Weights of a small multi-label image tagger.
Model: 2.07M parameters, 32-pixel images, arch perceiver, norm layernorm, activation gelu, patch size [2, 2], layers 10, width 128.
Training: 24200 steps, batches of 128.
Data: trained on photos of plants, animals and fungi (iNaturalist), 39.8 epochs.
Rows from block 4 of a small multi-label image tagger, named by matrix and row number. Rows with one number belong to one neuron. Each number is 128 + 24 x the weight over its row's rms, rounded and kept within 0 to 255. All counts start at 0. Numbers have three digits each.
After each neuron's rows are labels from the 100 images, of 14976, where the neuron reaches its highest value: "strongest on" is what is common among them. Only what is clearly more common there than usual is listed. The data: photos of plants, animals and fungi (iNaturalist).
# fc1: MLP up (model.blocks.4.mlp.fc1.weight, 512x128), inputs 0-63
# fc2: MLP down (model.blocks.4.mlp.fc2.weight, 128x512, transposed), outputs 0-63

fc1.71:091157090102142135126125133117125138115080121160096117115081109139142128119103084114090138129119140083119155159130114154150142083100122129090141135069107145159128148136095129124083138139125112
fc2.71:133137112071138135125129143138136108129118146129150119152129148150107145155128145080109087113159127102114146076166142119109137170094107120164149117193088129115088171176178144080121094156093166
strongest on: order Anseriformes; family: Anatidae

fc1.192:113146112150103136183118109118113150133138138105134119116161116133116152123130163127105077121076148132144129099191125117134113111102139097138127114140188134140118135156114155088109135111106145
fc2.192:153167128136137160136148120093110146150151135152137115119144124155159147120141105136104105146119098109146144158154125125127106149115104166108147121113126100157145147107140128107112134115134104
strongest on: order Lepidoptera

fc1.324:116127096117167118082162145102118130133186137150094109128138118118145099140120140133136107119159128111139146079109144137182162147142132122162184116143153095096127138092147162110129147155138088
fc2.324:154094135074138166170141112126106124188106118170141126113126111112130143137164130107149151135123130115118091156090102076138146108076136163112157150124114101128115120134187108117127129126140097
strongest on: phylum Chordata

fc1.511:104138108147111169157125094147124121121122136124131136112104120149175139178105132129163090123122126154156154071141159131168119135142113135123171144122126087108116113107154138108109132114091108
fc2.511:109174116121142114115122129118131113149146162096122111132183123157142134113145083110147133121124146126150145175120133111089170109147090096132111163140093113122123110126164108158141131144144149
strongest on: phylum Chordata; class Aves; order Charadriiformes

fc1.152:146139087120156109092128091091138094155178142117149138148125091129106127088124103155096120086142104147114104136140145137079120155123174134154097133111064137150135126141125114123142155132140148
fc2.152:111167091165170127180092168157138114130156137156144108104108070114124097088127111133132123144118184115150142111114147123120102109135073100093123133138127153123096151147146127118121181154098160
strongest on: order Anseriformes; family: Anatidae

fc1.280:114115123130129102126083103074124122119142141099143132148182129108113119137125156143116111141099152111108102110151117133107119162163113155161175159099108074120076131127132141146125132094178148
fc2.280:158184124139153140125108124119152117156159085125109103196121156081142165134096105105107149166107116114159137155111174109109100142154131125146144145108134146150141144104128130127124120123085131
strongest on: phylum Arthropoda; order Lepidoptera

fc1.25:149128128115129119072149105102146136103166159121139139130149140133133100124109120082140136143127135120137148116146101140101104164159156065102134112128072146110183098146135157160122131090127118
fc2.25:125073100105149112165100127104147115113136077139118170110134115123107135125098157138143141150145135104073150143132105132100103090121113131108146136088157141169127107124104131127115107142128128
strongest on: class Aves

fc1.268:134131119149130117152113149179143137086146144137121103138171162094122140133110132128158149144098110112151159124189114116145159117086147136095172159110102125137134123119122113105084130108162077
fc2.268:150157134065114144130110115097121165152139071117152148092132145120111141163143147121100148104140148116145106116107114116134155136155146117133103138129129097091107127079145128130143168143120089
strongest on: class: Aves; order Charadriiformes; order Anseriformes; family: Anatidae

fc1.304:135141172141116135184140138140129109142149149120114111123092138086137177136110177127110104100099182143147104075095139101125129073155153156151128110154122105120121144105125128108136114098145147
fc2.304:114168160078123146106136106111097155135132115123155117131114088108152148117117083143169136159121132116149127152126130125136144185119075097129125113116103083065141107112130144125179108114145117
strongest on: phylum Arthropoda; class Insecta; order Lepidoptera

fc1.334:110121082110113166146156134128151137130162131135154136111163140142142139100089116145153079136093136149106153094140116150129133173141122120118137165170100156138175107142137149152110135126122095
fc2.334:124108150100090096155123146100124130082134149134176136110176155152120198142120145091129145139139092116098152165135123136097188134137079122127155119149140141149115137097155130124131185138156099
strongest on: phylum Chordata; class Aves; order Anseriformes; family: Anatidae

fc1.480:112133107117135140150115153127106188117136128118156110127096140153137125141148181149148099167087138138132142133150122142129145131142124097133128175128140133167136103163146143132100115093116088
fc2.480:150144153124118141071134154077132132133143122112107151168103135129142098103141168071120119119121133088120114144123106116088110152083160126088101122128161102120130123117072090129170123092113115
strongest on: class Aves; order Passeriformes

fc1.140:120110155111135136170133082075144115103155138147127166135140141125142116149124125118124121123146134089079149114150116134128110087127131119103119131130127123075120136064081122164111089097157107
fc2.140:140173127069120129097111131085134156143135130133107109124095079102096107127138110133119166171140102135114147137140132162159121146113088139139145101173138163103147141134099098167151111130119134
strongest on: phylum Arthropoda

fc1.67:138170133154164170129115111127137130110125138159104125155118122165117121133093108131102141111085182106127130107131142098171166163112135162149096112120169125078118161160115133132156126128151120
fc2.67:152174155139115133154154146139135120152128111114146141132157117093108135118122131113125129110085138096167127117159115107109130088117124134113097105095112138165116148188111155104090129101171139
strongest on: phylum Chordata; class Aves

fc1.313:148142136131135111143122148151057127119140116151125134157165149083109149143116159136121131175117132096125145078092133148106111086129141159126090164130088106097139122174100143125145145150145146
fc2.313:123156129146125145119163047175134111156170140066127114154169128098157127152140124112139147167115116150096139123133119094129114109140093154151116158163130118132115098140114117141126151134119100
strongest on: phylum Tracheophyta; kingdom Plantae

fc1.344:138116093160184114155143110118167136134133139085133139108145164115107133147123159125138102143110134144161149122112135101115137121154145123145150126096140146127074137137130173162122134089120098
fc2.344:096101130121133132100114112135085117145152128122128119138083125099160141136112159096127143118119092108145084143133096137139157158140145166167176104138122111135132118133153175117121164135096170
strongest on: phylum Chordata; class Aves

fc1.309:160104117148123109150112120158122143106152136137102124144102179112177121159161070167091116122115148130153148105134134102169106096150106146117127149106114136138144116113054126138113110168132132
fc2.309:097151157136118171109099088098097130170131161119101110164117150133147160120131143136147100142098103148125146146085150119099083132110132164090128126139118141146126172139141118157089118170111116
strongest on: order Lepidoptera