From a checkpoint of a small multi-label image tagger.
Model: 32-pixel images, norm layernorm.
Training: soap at rate 0.0039, 24200 steps.
Data: trained on photos of plants, animals and fungi (iNaturalist), 39.8 epochs.
Rows from block 5, named by matrix and row number. Rows with one number belong to one neuron. Each number is 200 + 40 x the weight over its row's rms, rounded and kept within 0 to 999. All counts start at 0. After the name is the row's rms in percent of the matrix's.
# fc1: MLP up (model.blocks.5.mlp.fc1.weight, 512x128), inputs 0-127
# fc2: MLP down (model.blocks.5.mlp.fc2.weight, 128x512, transposed), outputs 0-127
fc1.18,094,186,217,188,149,236,171,280,194,212,202,222,187,162,188,271,151,87,204,248,209,224,213,142,306,224,216,184,216,154,216,148,225,170,168,280,260,132,280,170,190,262,133,222,123,138,200,197,201,186,126,165,225,184,249,123,248,206,200,195,245,151,204,178,206,172,149,212,189,137,149,141,211,258,199,193,168,203,163,219,152,276,188,204,205,196,209,236,215,196,215,232,186,206,147,257,209,158,142,177,251,156,188,250,200,235,151,193,215,172,159,210,158,192,278,259,220,194,197,201,176,165,197,210,191,162,220,281,184
fc1.19,086,235,189,252,211,265,244,186,211,222,181,260,203,209,244,179,192,169,182,191,147,168,259,182,167,177,194,255,162,153,161,182,163,220,180,114,193,75,178,202,266,271,214,183,205,258,184,189,261,180,204,246,207,158,256,187,268,195,214,186,225,231,259,196,164,178,195,194,188,150,299,245,232,197,273,203,237,148,239,173,111,280,183,196,182,271,170,201,240,231,220,187,233,267,239,153,223,168,172,161,232,217,306,216,222,213,213,176,151,204,201,211,156,188,215,242,219,177,132,239,195,238,183,185,211,203,246,117,157
fc1.20,094,279,252,196,150,200,153,211,146,244,208,157,225,198,177,204,186,222,214,146,221,174,162,216,212,255,189,253,190,200,176,255,260,282,143,192,104,107,218,193,180,214,239,275,150,316,215,224,239,211,223,224,201,205,237,145,209,162,171,190,215,190,202,240,171,197,150,245,163,245,222,161,152,186,180,212,220,193,261,244,216,175,262,149,221,186,157,190,280,261,226,239,244,220,187,214,179,236,202,161,184,211,135,145,201,240,216,187,247,192,136,193,190,147,203,202,288,175,216,187,125,251,120,147,192,142,197,187,162
fc1.21,107,184,210,252,179,169,220,178,301,170,165,190,189,217,181,292,170,167,113,160,208,158,253,265,252,204,193,252,183,149,150,172,165,223,229,206,219,170,224,230,206,188,281,247,177,152,197,262,183,184,199,235,190,190,213,225,224,106,205,217,223,186,241,189,123,206,213,177,198,190,192,175,212,213,209,157,251,148,229,193,165,183,262,194,192,153,201,213,218,169,317,138,225,143,119,155,216,192,134,179,243,185,197,166,227,237,235,181,117,136,185,193,210,183,198,183,286,222,118,125,251,246,195,250,164,182,175,184,164
fc1.22,110,127,181,181,134,251,175,237,147,155,228,203,208,198,198,205,185,182,211,187,179,111,177,230,154,162,201,237,177,220,178,169,162,224,188,237,189,146,188,275,192,142,240,197,86,157,128,206,165,97,183,180,219,207,193,173,243,196,152,234,213,183,154,165,215,190,203,216,308,169,162,140,192,147,243,226,200,201,204,211,219,154,278,177,197,122,234,150,294,202,197,177,167,234,228,211,122,178,181,188,195,184,133,185,164,198,217,193,202,307,241,234,189,222,180,214,172,256,192,174,222,212,134,177,164,178,128,245,247
fc2.18,085,195,165,230,187,246,200,205,208,139,263,213,227,192,217,158,190,227,245,220,218,192,161,196,132,194,133,225,131,124,248,195,147,239,194,279,221,226,177,259,262,181,233,173,195,237,205,170,197,160,184,172,206,216,271,227,180,263,110,220,264,234,166,242,160,206,136,184,197,204,196,90,191,208,193,147,178,231,171,179,191,121,189,193,191,252,209,202,178,224,193,167,265,148,157,169,258,190,260,214,253,278,162,224,240,215,166,119,202,196,221,154,143,188,309,251,190,196,273,193,176,191,215,158,151,176,229,152,192
fc2.19,096,174,214,224,209,234,174,229,186,236,226,208,199,157,306,215,259,148,211,196,122,167,171,225,134,173,187,209,296,200,222,85,173,229,212,148,204,230,218,231,187,174,182,195,278,197,188,167,183,242,227,250,221,237,252,173,245,243,281,199,173,134,193,186,213,144,187,132,163,180,145,205,209,216,125,183,167,170,167,188,200,211,154,191,192,199,164,166,201,203,221,131,186,201,223,143,212,234,156,205,186,224,231,221,224,182,250,177,298,193,256,193,198,126,248,180,135,205,191,192,268,125,147,151,253,246,126,254,178
fc2.20,098,194,195,249,185,234,213,183,238,161,180,191,191,246,229,182,202,129,187,233,222,185,192,191,161,153,155,144,174,234,225,202,181,132,182,193,156,206,186,181,281,154,262,235,237,231,228,122,251,124,190,190,180,195,213,254,162,211,115,220,185,179,238,268,205,232,229,161,224,137,207,245,163,214,212,249,228,154,232,145,261,170,177,256,195,309,197,189,187,193,203,203,127,187,254,145,160,163,225,293,209,214,211,294,239,228,205,239,263,168,266,162,192,172,163,277,219,221,243,117,225,143,219,241,180,176,174,210,156
fc2.21,116,194,189,212,228,184,155,197,156,228,151,243,177,147,256,149,156,183,222,181,224,201,215,268,165,173,201,217,147,257,170,174,273,192,177,198,181,201,187,195,264,200,175,191,157,186,167,161,179,267,219,159,191,213,210,265,157,174,236,230,155,156,265,225,188,171,88,123,137,194,188,204,171,249,243,198,186,208,231,276,206,194,186,192,160,198,179,195,219,196,152,160,207,143,143,151,241,200,142,236,137,191,306,223,196,235,259,236,100,247,139,186,156,197,230,158,219,151,253,232,253,142,134,248,231,247,158,202,236
fc2.22,112,193,237,194,233,169,207,139,152,228,179,218,268,198,173,154,225,259,175,214,170,161,204,111,217,233,193,93,253,211,261,270,96,165,218,181,178,249,170,160,163,127,229,209,194,226,289,198,236,249,242,252,176,197,253,162,227,184,271,218,140,176,261,203,238,149,162,214,188,255,114,251,161,214,218,249,196,211,249,227,256,214,184,255,230,254,206,212,212,122,245,213,179,146,206,175,208,180,186,122,202,255,237,141,242,203,180,163,259,167,199,217,160,185,187,216,211,140,184,216,226,209,228,230,173,172,220,196,158